{"train_examples": 101725, "norm": "rmsnorm", "drop_path": 0.15, "num_experts": 4, "experts_per_token": 2, "shared_expert": false, "patch_size": [8, 8], "optimizer": "muon", "gradient_centralization": true, "ema_decay": 0.995, "lr_schedule": "cosine", "final_lr_fraction": 0.05}
Rows from expert 3 of block 5, named by matrix and row number. Rows with one number belong to one neuron. Each number is 128 + 24 x the weight over the matrix's rms, rounded and kept within 0 to 255. All counts start at 0.
# up: expert up (model.blocks.5.mlp.up, 4x192x384), inputs 128-191
# down: expert down (model.blocks.5.mlp.down, 4x384x192, transposed), outputs 128-191
up.7 [129 122 159 121 135 127 128 153  95 151 122  92 107 100 123 112 105 152 139 104 121 132  68  91 170 121 147 129 121 150 113 141 142 119 114 144 130 117 130 127  93 130 139 158 110 146 148 105 148  91 138 160 137 140 175 158 130 131 105 136 126 136 101 115]
down.7 [121  46 145 105 118 114 199  89 122 148 130 136  74 184 141 126  90  68  89 145 197 174 118 157 148 141 149 112 133 136 133 152 205 120 176 123 143 148 119 144 155 121 187 156 143 105 133 134 130 118 126 111  52 152  84 119 143 118 156 167 123 121  63 148]
up.8 [148 128 135 113  94 120 107 119 117 138 148 156 120 121 127  89 112 141 106 126 166 134 156 131 102 122 142 149 147  83 113  90 118 122 129 146 161 119 128 149 118 126 125 138 133 152 134 112 138 138 124 128 135 140  94 138 106 122 114 125 115  97 128 133]
down.8 [140 125 140 154 181 117 170 148 116 138 151 111 102 150 168 121 145 133 147 121  74 135 129  97 114 105  96 141 106 140 102  97 127 126 134 115 119 135 111 132 110 172 138 135 150 135 181 147  80 114 128 114 150 101 116 138 142 117 105 147 143 110 138 134]
up.9 [166 160 147 133 145 109  93 105 107 106 125 149 145 123 137 122  73 127  79 129  96 121  82 115 145 139 119 119 119 109 117 140 138 146 133  95  84 123  98 139 106  94 109 199 156 127 118 145 148 175 107 137 106 114  67 129 115 162  80 145 163 175 167 117]
down.9 [ 84  89  91 121  89 143 117 117 123  99 124 154 126 143 162 158 137 106 102  99 169 131 130 100 158 105 168 131  78 148  92 133 120 129  74 110 110 111 142 127 138 111 170 138 134  95 135 141 155 121  90 139 112 160 178 116 117 154 135 109 133 188  92 127]
up.10 [123 107 111 154 135 135 106 106 128 105 139 112  73 153 126 140 154 118 143 108 101 133 175 120 114 124 122  98  79 118 121 124 103  97 132 125 122 125  96 149 121 119 110 119 126 139 139 146 111 138 158 128 109 170 150 131 114 112 133 126 138 106 148 118]
down.10 [139 140 152  93 132 177  83 109 154 123 124 144  89 137 169 130 101 124 110 140 124 107 119 172 138 160 176 127 184 144 144 136 114 133 127 164 106 172 149 100 115 111 105  81 119 142 100 123 147 159  88 134 147 116 173 108 128 145  94 104  80 157 152 129]
up.11 [104 114 115 114 119 114 147 145 114 142 141 188 112 107 139 138 107 129 249  84 138 175 148 145 140 113 120 109 114 159 112 116 134 107 165 149 140 115 136 111  78 118 134  89  50 153  95 170 131 104 165 136 178 111  99 160  75 119 109 110 123 113 122 137]
down.11 [117 133  80 135 136 160 156 167 116 149 146  82 115 126 121 131 132 140 151 133 152 126  79 170 193 124  97 119 116  85 136 142 154 139 114 135  96 146 124 131 120 156  97 126 107 131 141 127  99 168 106  93 108 124  49 123 172 134 136 190 110  87 121 136]
up.12 [164  99 109 143 121 132  90 132 129 115 106 105 166 105 149 145 113 127 130  88  96 160 178  99 134 134 112 117 165  70 125 133 137 165 133 127 145 119 152 119 137  97 140 118 147 129 138 105 115  96 140 134 106 162 140  90 126 125 172  56 132 110 134 131]
down.12 [ 86 146 109 137 161  94 158 169 127 123 129 145 103 128 137 130  95 133 139 192 161 136 111 137 114  92 138 104  76 139 144  81 177 117 107 188 119 105 105 158 161 140 120 155 159  96 102 145 143 144 149 146 166  96  48 147 103  52 158 173 178  49 124 163]
up.13 [ 98 110 132 140 112 139 161 110 133 115 140 154 108 124 137 134 106 146 132 128 138 120 115  87 148 140 140 107 119 132 121 124 105 116 120 117 170 137 160 160 103 154 133 132 102 159 124 112 135 132 141 157 142 153 119 135 133 111 158 190 145 157 147 122]
down.13 [165 146 121  89 160 169  89 120 139 130 120  88 101 118 101 173 133 126 128 105 121 143 138 166 125 134  91 145 177 171 108  56 128 124 117 132 119 167 135 118 125 104 168 154 160 124 167  95 148 141 108 115 113 114 105 136 149 155 124  66 147  82 113 173]
up.14 [150 142  79 142 135 100 137 121 118 167 120 156  90 137 108 128 103 106 128 115 116 114 111 143  82 101 149 117 131 144 114 131  96 132 120 136  80 137 129 136 130 156 120 131 107 118 145 113 130 155 114 140 129 117  88 133 169 168 102 112 112 135  79 138]
down.14 [142 125 102 132 197 137 108 126 146 140 128 132  85  86 106 128 123 134 120 175 206 128  86 102 136 138 135 103 123 132 140  83 123 132 133  73 148 102 127 154 122 121 125 124 146 113  99 156 108 126 153 148 133 144  87 124 158 138 133 116  97 164  97 118]
up.15 [107 118 123 141  97 116 127  39 118 125 148 121 134 102 128 123 130 132 154  76  81 125 137 132 152 123 163  95  93  95 125 149 111 153  81 150 126  96 120 124 147 159  85 163 125 135 109 160 111 119 160 178 134 133 116 130 122 112 122 116 139 120 127 111]
down.15 [168  89 122 102 138 119 176 129 127 129 137 167 107 142  82 147 119  70 111 129  57 102 100 171  90 114 132 122 139 115 118 117 179 131 162 124  97 137  88 139 154 171 182  93 163 118 123 132 149 135 132  59  97  80 117  93 108 116 140 148 148  97 162 118]
up.16 [126  89 144 166 169 108 117 124 126 137 143 160 118 131 145  98 139 127 143 112 136  99 106 132 118 103 121  80 127 151 131 169 163 135 118 150 139 139 120 147 152 103 144 152 159 127 130 128 111 140  99 156 154 137 175 132 143 120 126 118 142 154 112 113]
down.16 [160 177 103 130  82 118  93 123 142 136 132  12 162 166 133 145 153 130 131 105 217 167 178 102 148 104 138 108 134 153 203 127 142 116 159 119 121 112  85 117 156 111 174 124  98 114 106 115 126 144 103 165 185 132 117 130 115 114  93 123  91 153 132 128]
up.17 [129 110 150 118 161 110 143 171 143 146 151 174 112  78 118 120  87 105 124 145  85  99 118 165 161 127  98 128 137 160 126 116  61 144 142 118  79 135 166 101 121 186 136  94 106 128 129 136 159 167 126 181 114  97 109 158 185 149 111  96 102 110 117 143]
down.17 [148 107 115 127 124 123 118 172 106 123 159 138 134 146 109 119  95 111  95 112 171 138 117  63 131 104 155 147 120 126 118 136 101 130 153 128 114 121 138 130 121 108 137 119 114 124 137  79 158  93  97 131 133 125 173 113 103  94  96  83 134 156 120  92]
up.18 [132 139 124 127 132  96 158 144 147 148  99 145 126  89 146  95 181 110 184 151 139 103 145 125 156 117 145 130  64 150 167 121 162 125 106 165  96 136 120 126 137 213  98 148 147 146 153 132 102 157  54 106 115 141  66 153 151 131 147  82 152 121 139 116]
down.18 [122 133 120 113 123 135 150 142 146 143 127 131 138 124 140 118 128 110 178 177  83 119 144 149 160 119 145 139 119 112 115  77 154 132 126  85 143 101 132 117 138 102 147 142 119 123 106 108 115 205 156 156  91 111 109 138 150 113 151 136 131 133 152 114]
up.19 [111 113  82 116 149 175 126 136  99 189 181 156  98 129 114  90 161 129 107 191  95 145  99 146 120 120 135 131 172  89  79 125 137 110 107 168 135 139 110 126 146 120 117 117 137 129 160 149 157 107  97  91 117 165 164 121  96 121 177 132  97  70 177  97]
down.19 [ 96  49 154 148  99 143 106 149 114 138 130  65 158 149 115 109 143 171  82 140  73 166 133 125 113 100 130 131 120 131  93 156 122 183 122 148  84 186 130 147  70 121 157 110 131 140 116 145 144 154 142 143 153 122  88 105 163 101  72 111 109 141 128 108]
up.20 [101 153 129 130  76 137 124 142  86 175 118 115 144 116 135 120 109 118  98 110  87 117 124 113 150 126 108 125 131 131 149 121 103 127 130 145  97 147 102 150 108 175 126 140 124  95 122 145  98  86 141 116 119  99 115 148 131 105 116 125 144 149 141 145]
down.20 [149  98 144 144 134 119 157 142 122 107 144 139 125 135 122  94 150 149 149 119 133 123 144 110 142 116 123 109 119 109 116 129 125 117 123 108 166 124 138 117 126  82 132 158  98 110 139 140 120 125 128 136 124 107 119 118 154 110 116 145 134  87 138 123]
up.21 [131 149 158 105 159 157 168 147 120 159 158 127 128 114 105 167 148 131 146 133 122 112 102 126 123 120 110 176 114 140  99  98 150 123  95 127 146 131 106 100 112  90 140 104 140 115 124 136 123 125 138 118  89 130 126 125 141 137 116 156 127 121 150 122]
down.21 [115 160 140 104 137 137 136 124 164 130 135 130 186 165 132 130 127 122  95  81 127 108 117 113 158 119 137 108  95 126 110 104 115 104 129 106  78 127 120 140 128 105  99 155  84 108 149 135 117 109 136 153 142 147 181 152  65 111 141 107 135 139  70 120]
up.22 [125 124 123 157 117 162 119 136 101 124 179 142 103 160 116 166 115 109  90 132 104 107 133 164 118 125 168 117 131  94 142 119  82 101 108 104 130 132 138 147 129 152 145 114 125 129 127 119 129 120  95  90  70 166 142 115 145 144  78 154 157 122 119 128]
down.22 [159 139 118  94 132 131 158 126 116 135 132 106 113 103 137 133 129 152 135 150 107 156 155  86 103  79 103 156 132 144 128 157 117 132 138 148 148 161 124  63 130  53 149 100 101 137 117 147 121 162 110 115 148 111 107 152 124 170 133 137 143 141 127 134]
up.23 [141 157 150 160 142 120  89  93 152 151 120 128 175 117 117 124 123 107  73 124 132 163 122 111 119 145 125 119 158 154 149 149 138 123  99 125  61 158 150 123 127 103  97 130 100 119 166 144 156 123 153 135 122 119 104 112  77 149 153 111 156 162 136 131]
down.23 [153 130 130 113  54 136 169 139 146 143 117 133 104 121 130 110 104 104 163 145 102 113 148 178 123 129 113 139 121 110 132 160 143 132 110 112 159  88 141  85 163 140  99 107 147 122 111  88 131 201  92  80 125 123  87 112 159 127 136 159 119  70 100 136]
up.24 [161  90 176 151 110 101 144 133 137  90 152 150  98 116 127 140 104 129 130 138 165 127  89 124 101 145 115  88 114 132 114 113 113  93 120 131  99 157 143 124 159 113 174 130  97 111  82 147 114  94 141 106 137 103 147 143 160 120 139 156 138  93 125 118]
down.24 [116 111 118 104 142 133  95 146 101 148 143 136 114 100 115 141 102 118 102 131 121 130 132 162  88 126 150 166 124 134 119 149 103 174 143  86 180 100 134 180 115 157 163 116 131 152 144 127 157 166 146 154 125 144 227  97 114 180 172 178  60 185 137 119]
up.25 [122 116 138  76 133 157 192 110 150 104 146 140 147 117  74 118 113 109 137 148  83 162 127 158 119 104 114 142  63 108 104 105 124 132 141 109 131 116 135 107 133  85 189 108 172 111 138 165 156  98  76 103 134 104 143 157 147 117 102 150 146 117 150 136]
down.25 [147  96  98 133 169 145 123 159 143 144 137 119  90 147 142 135 109  93 147  84 112 112 132 116  76 116 131 126 112 142  94 131 169 134 119  80 139  92 140 100 154 146 129 158 154 131  98 140 139 149 130  78 132  83 122 143  87 123 139 113 128  72 118 101]
up.26 [107 112 129 125 102 135 156 110 119 146 116  68 151 157 168 124 112 131  77 104  96 137 122  99 157  72 116 144 139 147 147 123 127 119 135 129  93 153 149 123 121 152 127 142 104 122 161 160 123 138 124 141 138 109 127 114 102 139 169 125 156 154 129 129]
down.26 [141 169 102 140  66 152  75 111 116 162 124 152 133 132 126 135 173 116 134 164 220 108 174 149  94 108 119 150 110 129 147 155 144 144 114  88 149 186  88 182 126 165  81 133 105 129  86 138  67 140 126 178 108 145 155 111 107 131 182 133 130 171 163 108]
up.27 [107  93 120 105 168 138 152 182 107 130 143 128 172 123 119 178 142 133 128 119 104 167 169 114  86 108 125 159 114 124 165 140 118 143  96 129 161 157 136 113 112 108 124 114 152 101 122 180 103  99 141  87 144 145 132 101 121 108 127  96 111 100 105 120]
down.27 [120 132 145 130 145  76 128 116 149  96 118 155 132 152 154 102  96 154  89 130 120 133 139 117 128 152 152 141  43 153 201 155 156 132 114 148 117 171 131  80 155 141 164  99 131  78  80 107  90  32 141 127 167 161 114 132 134  96 106 160 184 152 144 100]
up.28 [156 162 157  99 163 119 157 123 148 142 123 123  95 114 134 148 145 126 159 162 141 131 117 156  93 113 104 151 123 131 107 154  93 132 123 128  95 134 156 146 138 130 158 129 118 127 127 101 154 126 133 138 127 112 103 133 127 130 136 208 141 127 118 142]
down.28 [121 119 119 122 126 139 116 101 121 145 144 166  81  99 147 126 121 139  91 119  93  73 114  87 140 170 110 102 138 144 103 116 116 117 119  98 112 149 122  62 105  97 108 132 160 125 114 130 118 113 116  91 119  73 116 126 141 148 191 147  89 145  97 143]
up.29 [122 133 153  87 108  97 116 112 146 113 148 138 116 160 138 125 146 131 139 163 117 141 151 116 117 138 120 146 109 170 140 147 104 119 117 149 138 153 130 153 116 118 144 110 109 125 130 184 115 113 133 144 136 145 151 137 144  41 126 112  99 108 129 138]
down.29 [ 89 142 143 124 131 138 100 130 145 107 114 116 118 123  98 119 110 134 100 136 149 106 102 108  99 114 114 123 135 144 130 114  92 115 127 129  91 124 131 149 118 140  83 113 115 125 149 104 119 144 130 147 141 137 143 137  78 115 110 134 111 123 100 136]
up.30 [141 157 104 136 177 122 100 122 115 164 139 125 139 143 159 124  99 140  97 137 146 110 120  90 160 109 145  80 125 150  93 141 163 119 131 165 128 138 124 135 124  77 168  74  93 107 148 119 153 101 112 109 124 169 166 138  96 132  92 115 173 132 140 110]
down.30 [135 100  94 135  77 136 168 165 122 117 141 132 119 147 133 104 125 151 172 125 134 155 140 138 144 153 109 162  95 150 141 126 137 139 136 137 154  89 116 110 124 166 102 134 173 125 118 150 124 136 112 113 114 127 109 132 102 106 126 162 105 148 132 135]
up.31 [164 145 192 144 138 177 131 121 112 157 124 111 135 133 144 171 144 127 136 106  98 147 115 131 107 142 107 135 161 112 101 133  99 146 131 113  94 111 127 121 142 106 156  96 137 102 157 160 139 133 112 110 108  84 145 116  88 178 113  94 146 142  87 136]
down.31 [127 100  89  63 144 145 139 132  92 133  93  98 108 142 163 107 138 167  85 146  84  24 103 152  93  94 120 122 138 154  83 133 143 108  89 115  89 143  88 130 113  89 146 139 105 110 173 135 166 125 136 139 192  98 138 127 104 106 101  77 154  96 154 146]
up.32 [101 113 130 137 155 137  94 148 127 122 131  91 149 146 119 121 168 131 102 107 124 132 120 105 187 108 169 111 107 120 110 177 160 109 135 124 129 146 135 141 118 130 154 141 160 118 125 152 155  97 119 143 151  79 154  99 124 114 127 119 123 112 151 114]
down.32 [107 122  94 132 161 136 177 125 157 143 114 144 121 125 183 126 137 124 168 118 133 160 111 106  88  83 162 127 147 135 183 128 145 112 147 167 150 130 142 129 111 106 113  94 141 110 149 138 143 102 137 145 162 144 107 127 132 120 170 103 161 131 125 156]
up.33 [130 119 133 154 134 130 149 137 126  94 129 132  80 177 121 150 126  64 130 123 105 108 107 169  99 131 107 141 110 102 132 123 164 111 120 127 176 136  82 118 128 217 138 140 125 112 137 109 137 159 140 134 150 131 136 112 140 116 113 106 127  96 112 129]
down.33 [121 146 136 128 121 133 106  92 135  87 122  99 162 149 104 130 141 149 128  82 108 147 165 119 159 152  56 163 137 148 147 184  80 134 117 127  92 120 137 133 106 112  90 114 110 156 132  95 117 132 126  80 145 162 164 135 102 130 116  81  74 129 165 119]
up.34 [169 128 123 131 129 118 115 112 147  95 165 180 129 136 140 118 131 173 121  72 149 179 147 155 103 146 158 135 126 119 132 149 109 123 137 141 138 139 126 124 108 126  90 109 127 119 131 164 112 107 141  81 143 135 118 142 157 112 117 117 113 129 130 153]
down.34 [122 131 111 139  98 115 150 143 130 137 141 132 114 102 136 141 118  73 146 163 103 126  98 132 110 151 107 107 131 130  88  78 144 150 143 123 134 141 132 138 109 165 147 101 172 111 148 154 121  91 172 111 109 126 141 109 109 143 152 100 149 156 116 124]
up.35 [127 153 121 119 101 140 102 136 116 161 120 113 129 138 118 143 133 135 128 154 152 155  83 148 142  98 101 121 102 147 129  93 187  97 101 144  88 121 137 115 101 101 106 143 108 117 162 121 123 139 116 149  90 128 141 118 122 107 126 104 134 132 117 110]
down.35 [132  91 133 125 140 128 137 138 137 158 126 144 143 139 115 134 125 128 162 136 150 131 196 128 137 153 124 102  94 137 121 183 181 168 157 166 132 115 110 162 130 169 132 158 150 130 154 120  93 149 182 119  79 162  88 150 106 110 103 120 123  99 146 126]
up.36 [127 151  99 114  98 140 135 151 129 129 119  93 161  80 146 105  85 106 186 167 124  98 119 131  94 138 122 147 149 120 131 106  34  92 106 176  97  63 174 110 146 133 130 161  84 137 111 150 121  96 138 151  87 102 156 155 136 109 134 153 114 104 162 121]
down.36 [148 107  93 148 162 129  99 110 104 126 126 187 106  94 113 133 148 142 178 177  89 143 102 134 138 141 127  95 153 127 112  82  93 140 141 165 124 136 118 141 123 132 129 125 146 124 114 133 160 131 153 173 111 111  86 128 173 143 126 142 147 130 124 107]
up.37 [113 132 121 145 133 106 134 140 140 141 158 131 140 149 134 139  64 118 184 140 158 147 142  98 122 132 146 128 154  59 126 117 147 116 124 105  28 152 133 156 135 115 126 162 127 136 174 123 113 184 129  65 157 145 128  84 121 128 109 140 144 142 122 115]
down.37 [104 145 160 145 150 140 107 117 117 133  97 156 133 103 143 121 140 129 139  70 146 104 119 113 135 161 129 141 111 127 125 153 121 120 130  88 170 121 138 155 113 130 124  75 106 119 127  94 152  88 123 145 160 111 158 114  84 112 104 132 148 101 136 128]
up.38 [132 150 160 137 128  98 126 104 117 141 149 160 160 148 130 127  93 115  93 113 108 101  88  99 147  94 126 127 111 115 177 132  99 133 119 159 134 162  94  98  97  89 170 157 125  98 139 125 140 113 124 124 148 137 141 122  89 113 122 133 113 134 142 135]
down.38 [141 110 160 140 142 129 141 113 132 135 156 127 119 103 117 152 135 132 102 133 136 125 144 144 123 121 150 135 140 141  85 145  77 116 120  85 135  89 102 125 116 169 117 157 103 130 120 116 142 115 123 142  97 134 173 130 190 124 126 115 151 109 126  99]
up.39 [131 117 149  88 160 112 165 148 156 123 124 115 130 109 138 161 119 114 147 138 156 152 119  66 129 142 132 111 126 101 152  90 124 126 168 103  89  82 147 146 106 144 162  63 159 147 139 122 128 190 126 145 115 136 137 138 123 125 105 101 134 109 139 145]
down.39 [139 140 134 152 147 114 119 111 154 101  92  81 186 167 105 133 117 127 110 117 127 122 166 143 142 157 162 132  90 128 149 163 139 115 131 112 120 125 111  93 111 136 154 102 135 140 143 118 113  97 121 114 125 179  95 116  99 124 120 178 146 123 103 130]
up.40 [145 134 152 136 164 127 186 126 112 106 153 124 150  96 110 138  99 109 101 131 103 129 133 101 142 128 152 146 124 117 133  88 129 149 129 153  86 155 134  99 104 138 122 106 111 115  90 118 166 101 106 106 164 129  96 131 121 122 205  84 114 194 110 135]
down.40 [158 141 205  95 128  66 180  87 138 117 124 180 154 165 119 136 100 142 102  79 118 179 124  78 112 167 157 139  85 131 155  84 127 128 130 134 138 125  66 124 109 160 145 103 106 121 212  81 129 119 115 130  85 160 222 106  79 126  97 119 109 134 143 154]
up.41 [123 132 135  87 115 130 160 126 131  92 114 166 111 166 125 121  91 142 116 145 125  96 126 153 173 141 121 159 131 179  88 151 118 116 123 139 139 135 117 111 143 119 139 162 139 114 119 139  94 146  99 113 160 121 140 157 106  92 111 111 111 144 158 143]
down.41 [115 158 106 125 159 136  87 156 154 123 110 126 129 114  95 122 135 118 128 139 131 142  79  76 184 160 120 139 124 123 139 112 143  92 144  84 113 166 123 107 163 113 150  82 124 131 129 160 187  98 163 121 124 121  81 123 119 114 158 134 119 151 127 170]
up.42 [130 129 105 114 118 106 126 184 159 117 103 116 108 114 110  98 149 140 155  92 170  85 100  87 103 110 131 116 102 104 136  93 125  96 149 113 148 117  96  95 115 136 129 197 132 133  93 137 158 170 141 182 150 132 120 114  88  95 107 123 135 109 155 129]
down.42 [146 123 126  89 113 102 141 119 133 124 105 157 115  70 125 111 115 113 174 123 171 154  66 125 133 150 149  86 145 136 111 115 103 120 143  96 165  88 100 138 191 176 116 113 142 144 149 108 125  84 145 118 101 106 143 124 168 161 154 136  96 129 119 117]
up.43 [107  87 148 148  84 151 137 113 119 141 132 118 137 147  99 147 145 126 140 117 153 131  62 115  87 172 159 103 129  90  99 164 102 127 100 188  95 107 132  93 121 100 142 182 107 109 134 149 156 109 112 138  93 130 139 121 135 122 109  97  92  50 146 111]
down.43 [100  75 110 180 165  88 183 180 129 107 139 191 138  80  85 104 114 163 147  87 103 162 143 152 136 138 174 127 170 154 152 111 125 139 159 173 158 119 142 142 137 136 122 123 123 122 151 159  97 115 108 134 120 143 158 169 133 111 118 124 135 109 152 108]
up.44 [122 160 114 102 121  98 119 128 151 141 141 150 125 138 120  83 136 139 157 106 158 141 151 150 107 114 133 154 147 137 116 154 118 140 129 140 116 129 142 113 126  90 165 110 138 142 157  97 110  89 130 101 123 142 164 149 113 131 115 129 137 123 108 131]
down.44 [164  96 136 108 162 155 173 115 149 153 142  81 102  89 156 127 123 127 134 135 110 117 109  83 113 113 146 140 141 112 133 107 133  97 110 129 153 148 110 108 110  94 129 175 140 153 107 100 109 176 116 114 157 152 137 112 134 101  93 157 126 165 121 130]
up.45 [115  91 116 146 126 132 139 147 133 158 101  98  94 148 164 143 120  94 107 127 135 139 154 121 165  99 130 127 116 112 139 127 119 141 118 153  69  97 116 148 141  94 147 136 145 144 103 146 157 129 154 139 159 104 131 136 131 155 170  74 119 127 109 123]
down.45 [102 175  94 110 120 148 156 134 116 136 115 114 188  89 138 119 120 123 123  86  92 129 126 170 122  99 129 123 139 126  82 148 139 107 139 120 186 134 130 124 124 141 160 108  75 107 146 117 129 177 145 163 122 122 117 140 123 128 122 174 150 103 161 124]
up.46 [128 102 101 139 105 156 133  52 121 122 106 150 120 136 124 102 126 123 159 143 145 111 114 112 131 145 129 167 129 163 128 132 125 127 139 129 119 126 169 127 155  95 160 114 141 147  95 100 125 113 101 111 151 130 111 124 164 150 183 127 119 119 105 117]
down.46 [128 169 131 135 138 133 115 129 156 120 130 145 151 125 100 128 125 132  94 131 126 123 129 140 128 153  83 125 106 142 151 167  54 137 132 117 136 129 143 158 137 144 116 117 103 125 136 125 110 138 171 132  92 130 128 148 100 144 137  97 126 135 158 132]
up.47 [151 139 148 133 137 117 103 112 131 129 150 110 173 118 116 133 136 124 112 147  88 142 123  91 157 129 131 110 126 189 130 150 124 137 147 122  91 110 142  95 116 144 151 149 122 141 137 106 127 139 121 121 112 130 160 142  43 131 135 150 116  99 149 122]
down.47 [111 129 139 144 120 119 156 127 106 127 115 151 127 112 126 166  91  94 150 124 160 135 168 137 103 160 120 133 141 152 130 131 120 155 119 107 168 172 134 134 131  91 131 113 100 130 111  86 124  54 131 124 138 182 164 154 136 130 131 121 135 143  91 134]
up.48 [141 119 146 164 110 116 121 136 154 148 100 117 117 117 143 138 153 110 132  74  96 126 153 118 114  98 118 106 122 122 130 143 117 145 152 123 149 112  96 124  94 144 120 115  94 115 133 113 167 166 123 140 117 109 135 127 144 106 116 145 127 143 142 149]
down.48 [134  80 161 154 142 114  94  97 117 177  60 128 159 165 114 153 158  87 114 115 212 109 100  82 155 133 121 114 135 136  81  96 144 109 127  82 118 172 157 144 117 150 153  88 148 144 111  95 121 126 135 112  85 125 149 119 114 142 121 134 120  93  90 113]
up.49 [164 143 145 143 151 135 152  90 117 127 138 114  99 126 161 157  99 103  53 173 183 110  98 130 164 124 134 149 108  55 142 165 125  93 113 131  99 109  98 114 119 108 103 122 118 115 125 124  99 157  94 150 122 164 157 173 177 129  82 166 151 139 119 110]
down.49 [127 142 106 130 121 100  95 151 151 114 160  98 145 158 136  98 117 149 144 119  81 106 151 187 143 152 142 154 100 134 149 149 152 119 121 123 107 134 109  77  98 130 131 107 167 107  99 126 134 102  81  92  65  97 129 138 143 118 135 106 182  83  97 128]
up.50 [ 96 106 171  77 144 149 158 118 111  88 102 115 124  81 161 140 120 117  89 125 105 150  90 164 149 115 167 143 136 129 156 101 157  73 153 146  99  90 127 146 151 107 141 105  80 110 132 214  92 171  82 119 178 159 101 128 137 147 155  68 100  77 127 110]
down.50 [119 164  37 144  78 118 115 148 111 117 157 131 170 112 129 123 152 109  93  98 130 136  87  65  88 127 104 165  89 116 173 146 166 198 144 110 149  99 149 138 140 136  50 133 123 144 139 149 123 135 127 122 166 143 131 146  83 161 176 160  75 109  60 106]
up.51 [112 116  58 136 108 158 176  86 130 112 165  93 128 144 138 136 143 127 124 155 127 145 151 145 102 133 100 135 112 127 125 112 134 131 142  99 120 127 108 144 160 102 118 139 140 130 144 135 118  98 127 141 154 167 151 114 122 103 114 115 122 156 169 116]
down.51 [126 158 186 132 112 128 143 145 123 135 150  98 114 189 142 144 110  85  93  98 171 132 190 129 101 134 112 151  83 149 140 127 134 148 109 144 141 128 126 130 106 142 100 159 144 140 112 147 126 136 156  79 156 135 122 119 113 124 129 100 156 137 147 103]
up.52 [127 118 129 137 141 175  77 138 125 134 161 121 125 135 113 100 143 125  96 111 104  83  97 129 160 119 103 140 125 171  71 154 171 161 101 134 138 136 117 107  86 114 122  98 140 128 134 105 102 118 111 125 167 144 127  98 140 104 161 140 109 126 176 115]
down.52 [131 186 106 106 138 172 120 135  99 134 121 155 152  98  99 172 140 108 122 130 142 113 187 175 135 127 132 102  85 151 118 173 187 155 161 131 111 147 147 129 169 125 146  94 123 143 113  98 130 132 157 106 143 120 106 120 143 135 122 120 108 103 157 158]
up.53 [ 97 131 137 123 160 134 135  72 143 119 118 151 145 121 117 130 138 117 120  99 113 115  82  89 150 138 111 130  99 143 170 153 142 106 154 138 126 131 111 150  95  92 131 134 136 112 101  77 140 138  73 139 118 105 135 105  94 109 141 102 127 162 123 121]
down.53 [133 121 134 122 124 119 165 108 122 127  86 151 101 148 142 142 146 146 141 110 104 133 169 174 121 119  95 114 172 105 130 128 133 132 109 137  69 106 134 103 154 131 157 155 149 123 168 136 122 132 127 112 153 130  97 130 161 130 129 144 145 111 115 122]
up.54 [148 148 143 125 178 112 171 189  91 130  74 117 151 142 123 141 115 143 108 145 186 108 137 127 119 150 159 116 100 159 156  90  84 121 134 154 153 149  82 170  64  94 150 141 123 127 113 177 193 117 150 157 145 151 145 106 101 154 102 129 118 125 113 115]
down.54 [110 147 140 135 140 115  98  96 170 133 130 117 118 125 105 120 127 177 105 152 163 142 103 122 120 149 186  88 227 135 143 162  88 161  91 118 132  81 115 123 149 112 114 102 150 166 124 115 147 113 180 100 114 143 182 100 124  90 126  97 130 164 121  90]
up.55 [108 128 161 125 151 142 103 145 167 191 134 140 107 164 128 115 108 118 145 125 152 117 171 150  63 134 131 132 155 114 134 140 144 127  85 133 126 168 144 123 161 150 132 121 120 108 143 133 130 114  86 143 134 137 143 136 129  98 116 124 116 101 157 102]
down.55 [131 122 154 148  99 121 122 127 124 110 141 161 104 124 138 151 141 120 120  88 115 101 104 108 103 138 121 105 134 130 126 114 157  87 121 112 134 158 133 142 110 102 110 125 148 157 137 108 133 151 141 113 152 131 150 100 131 154 115 144 134 189 148 139]
up.56 [157 137 168 157  94 141 139 116 135  98 146 137 119 133 136  86 160 118 188 100 111 125 105 121  61 118 157 112 147 120 111 130  92  92 113 160 147 134 111 147 166  75 124 110 136 121  78 157 123 157  82 133 119 129 114 151 140  95 122 138 121 134 133 147]
down.56 [132 149 115 126 103 118  99 119 128 121 137 143 138 152 161 192 118 128 130 107 193 120 130  97 139  96 122 136 133 124 143 113 117 124 141 116  73 135 113 180 107 159 125 136 111 112 143 113  83  94 161 127 132 178 103 131 114 125 111  99 119 148 112 120]
up.57 [114  96 126 110 172 176 115  97 158 123 161 125 102 107 118 142  99 133 156 174 112  80 154  90 139 129 125 151 115 120 132 130  89 147 152 123 149 178  90 142  83 125 122  77 107 138 167 124 167 104  72 145 127 144 163 125 142 125 172 134  92  98 166 147]
down.57 [118  94  81 105 107 116 158 136 111 120 114  84 134 120 101 139 118 153 139 138  97 122  96 116 140 152 119 103  99 134  75 130 162 128 129 104 141 140 109 101 138 146 152 142 123 136 125 104 105 161 136 126  90 144 117 129 161 153 137 133 137  99 110 109]
up.58 [125 105 115 114 115 161 106 132 151 129 135 134 122 130 153 127 117 130 122  98 140 151 123 100 144 139 138 155 123 135 190 131 126 115 135 136  82 147 118 140 127 169 119 154 141 123 137 137 154 159 117 104 105 132 151 140 106  87 157 144  92 119 158 122]
down.58 [105 159 142 143 149 145 152 149 133 136 140 102 150 120 141 107 115 142 116 142  91 129 168 101 169 101  98 121 150 111 124 150 162 121  97 111 178 110 124  87 155 115 146 124  71 128 109  92 106 146 140 113 155 113  99 141 167 124 134  98 165 139 163 124]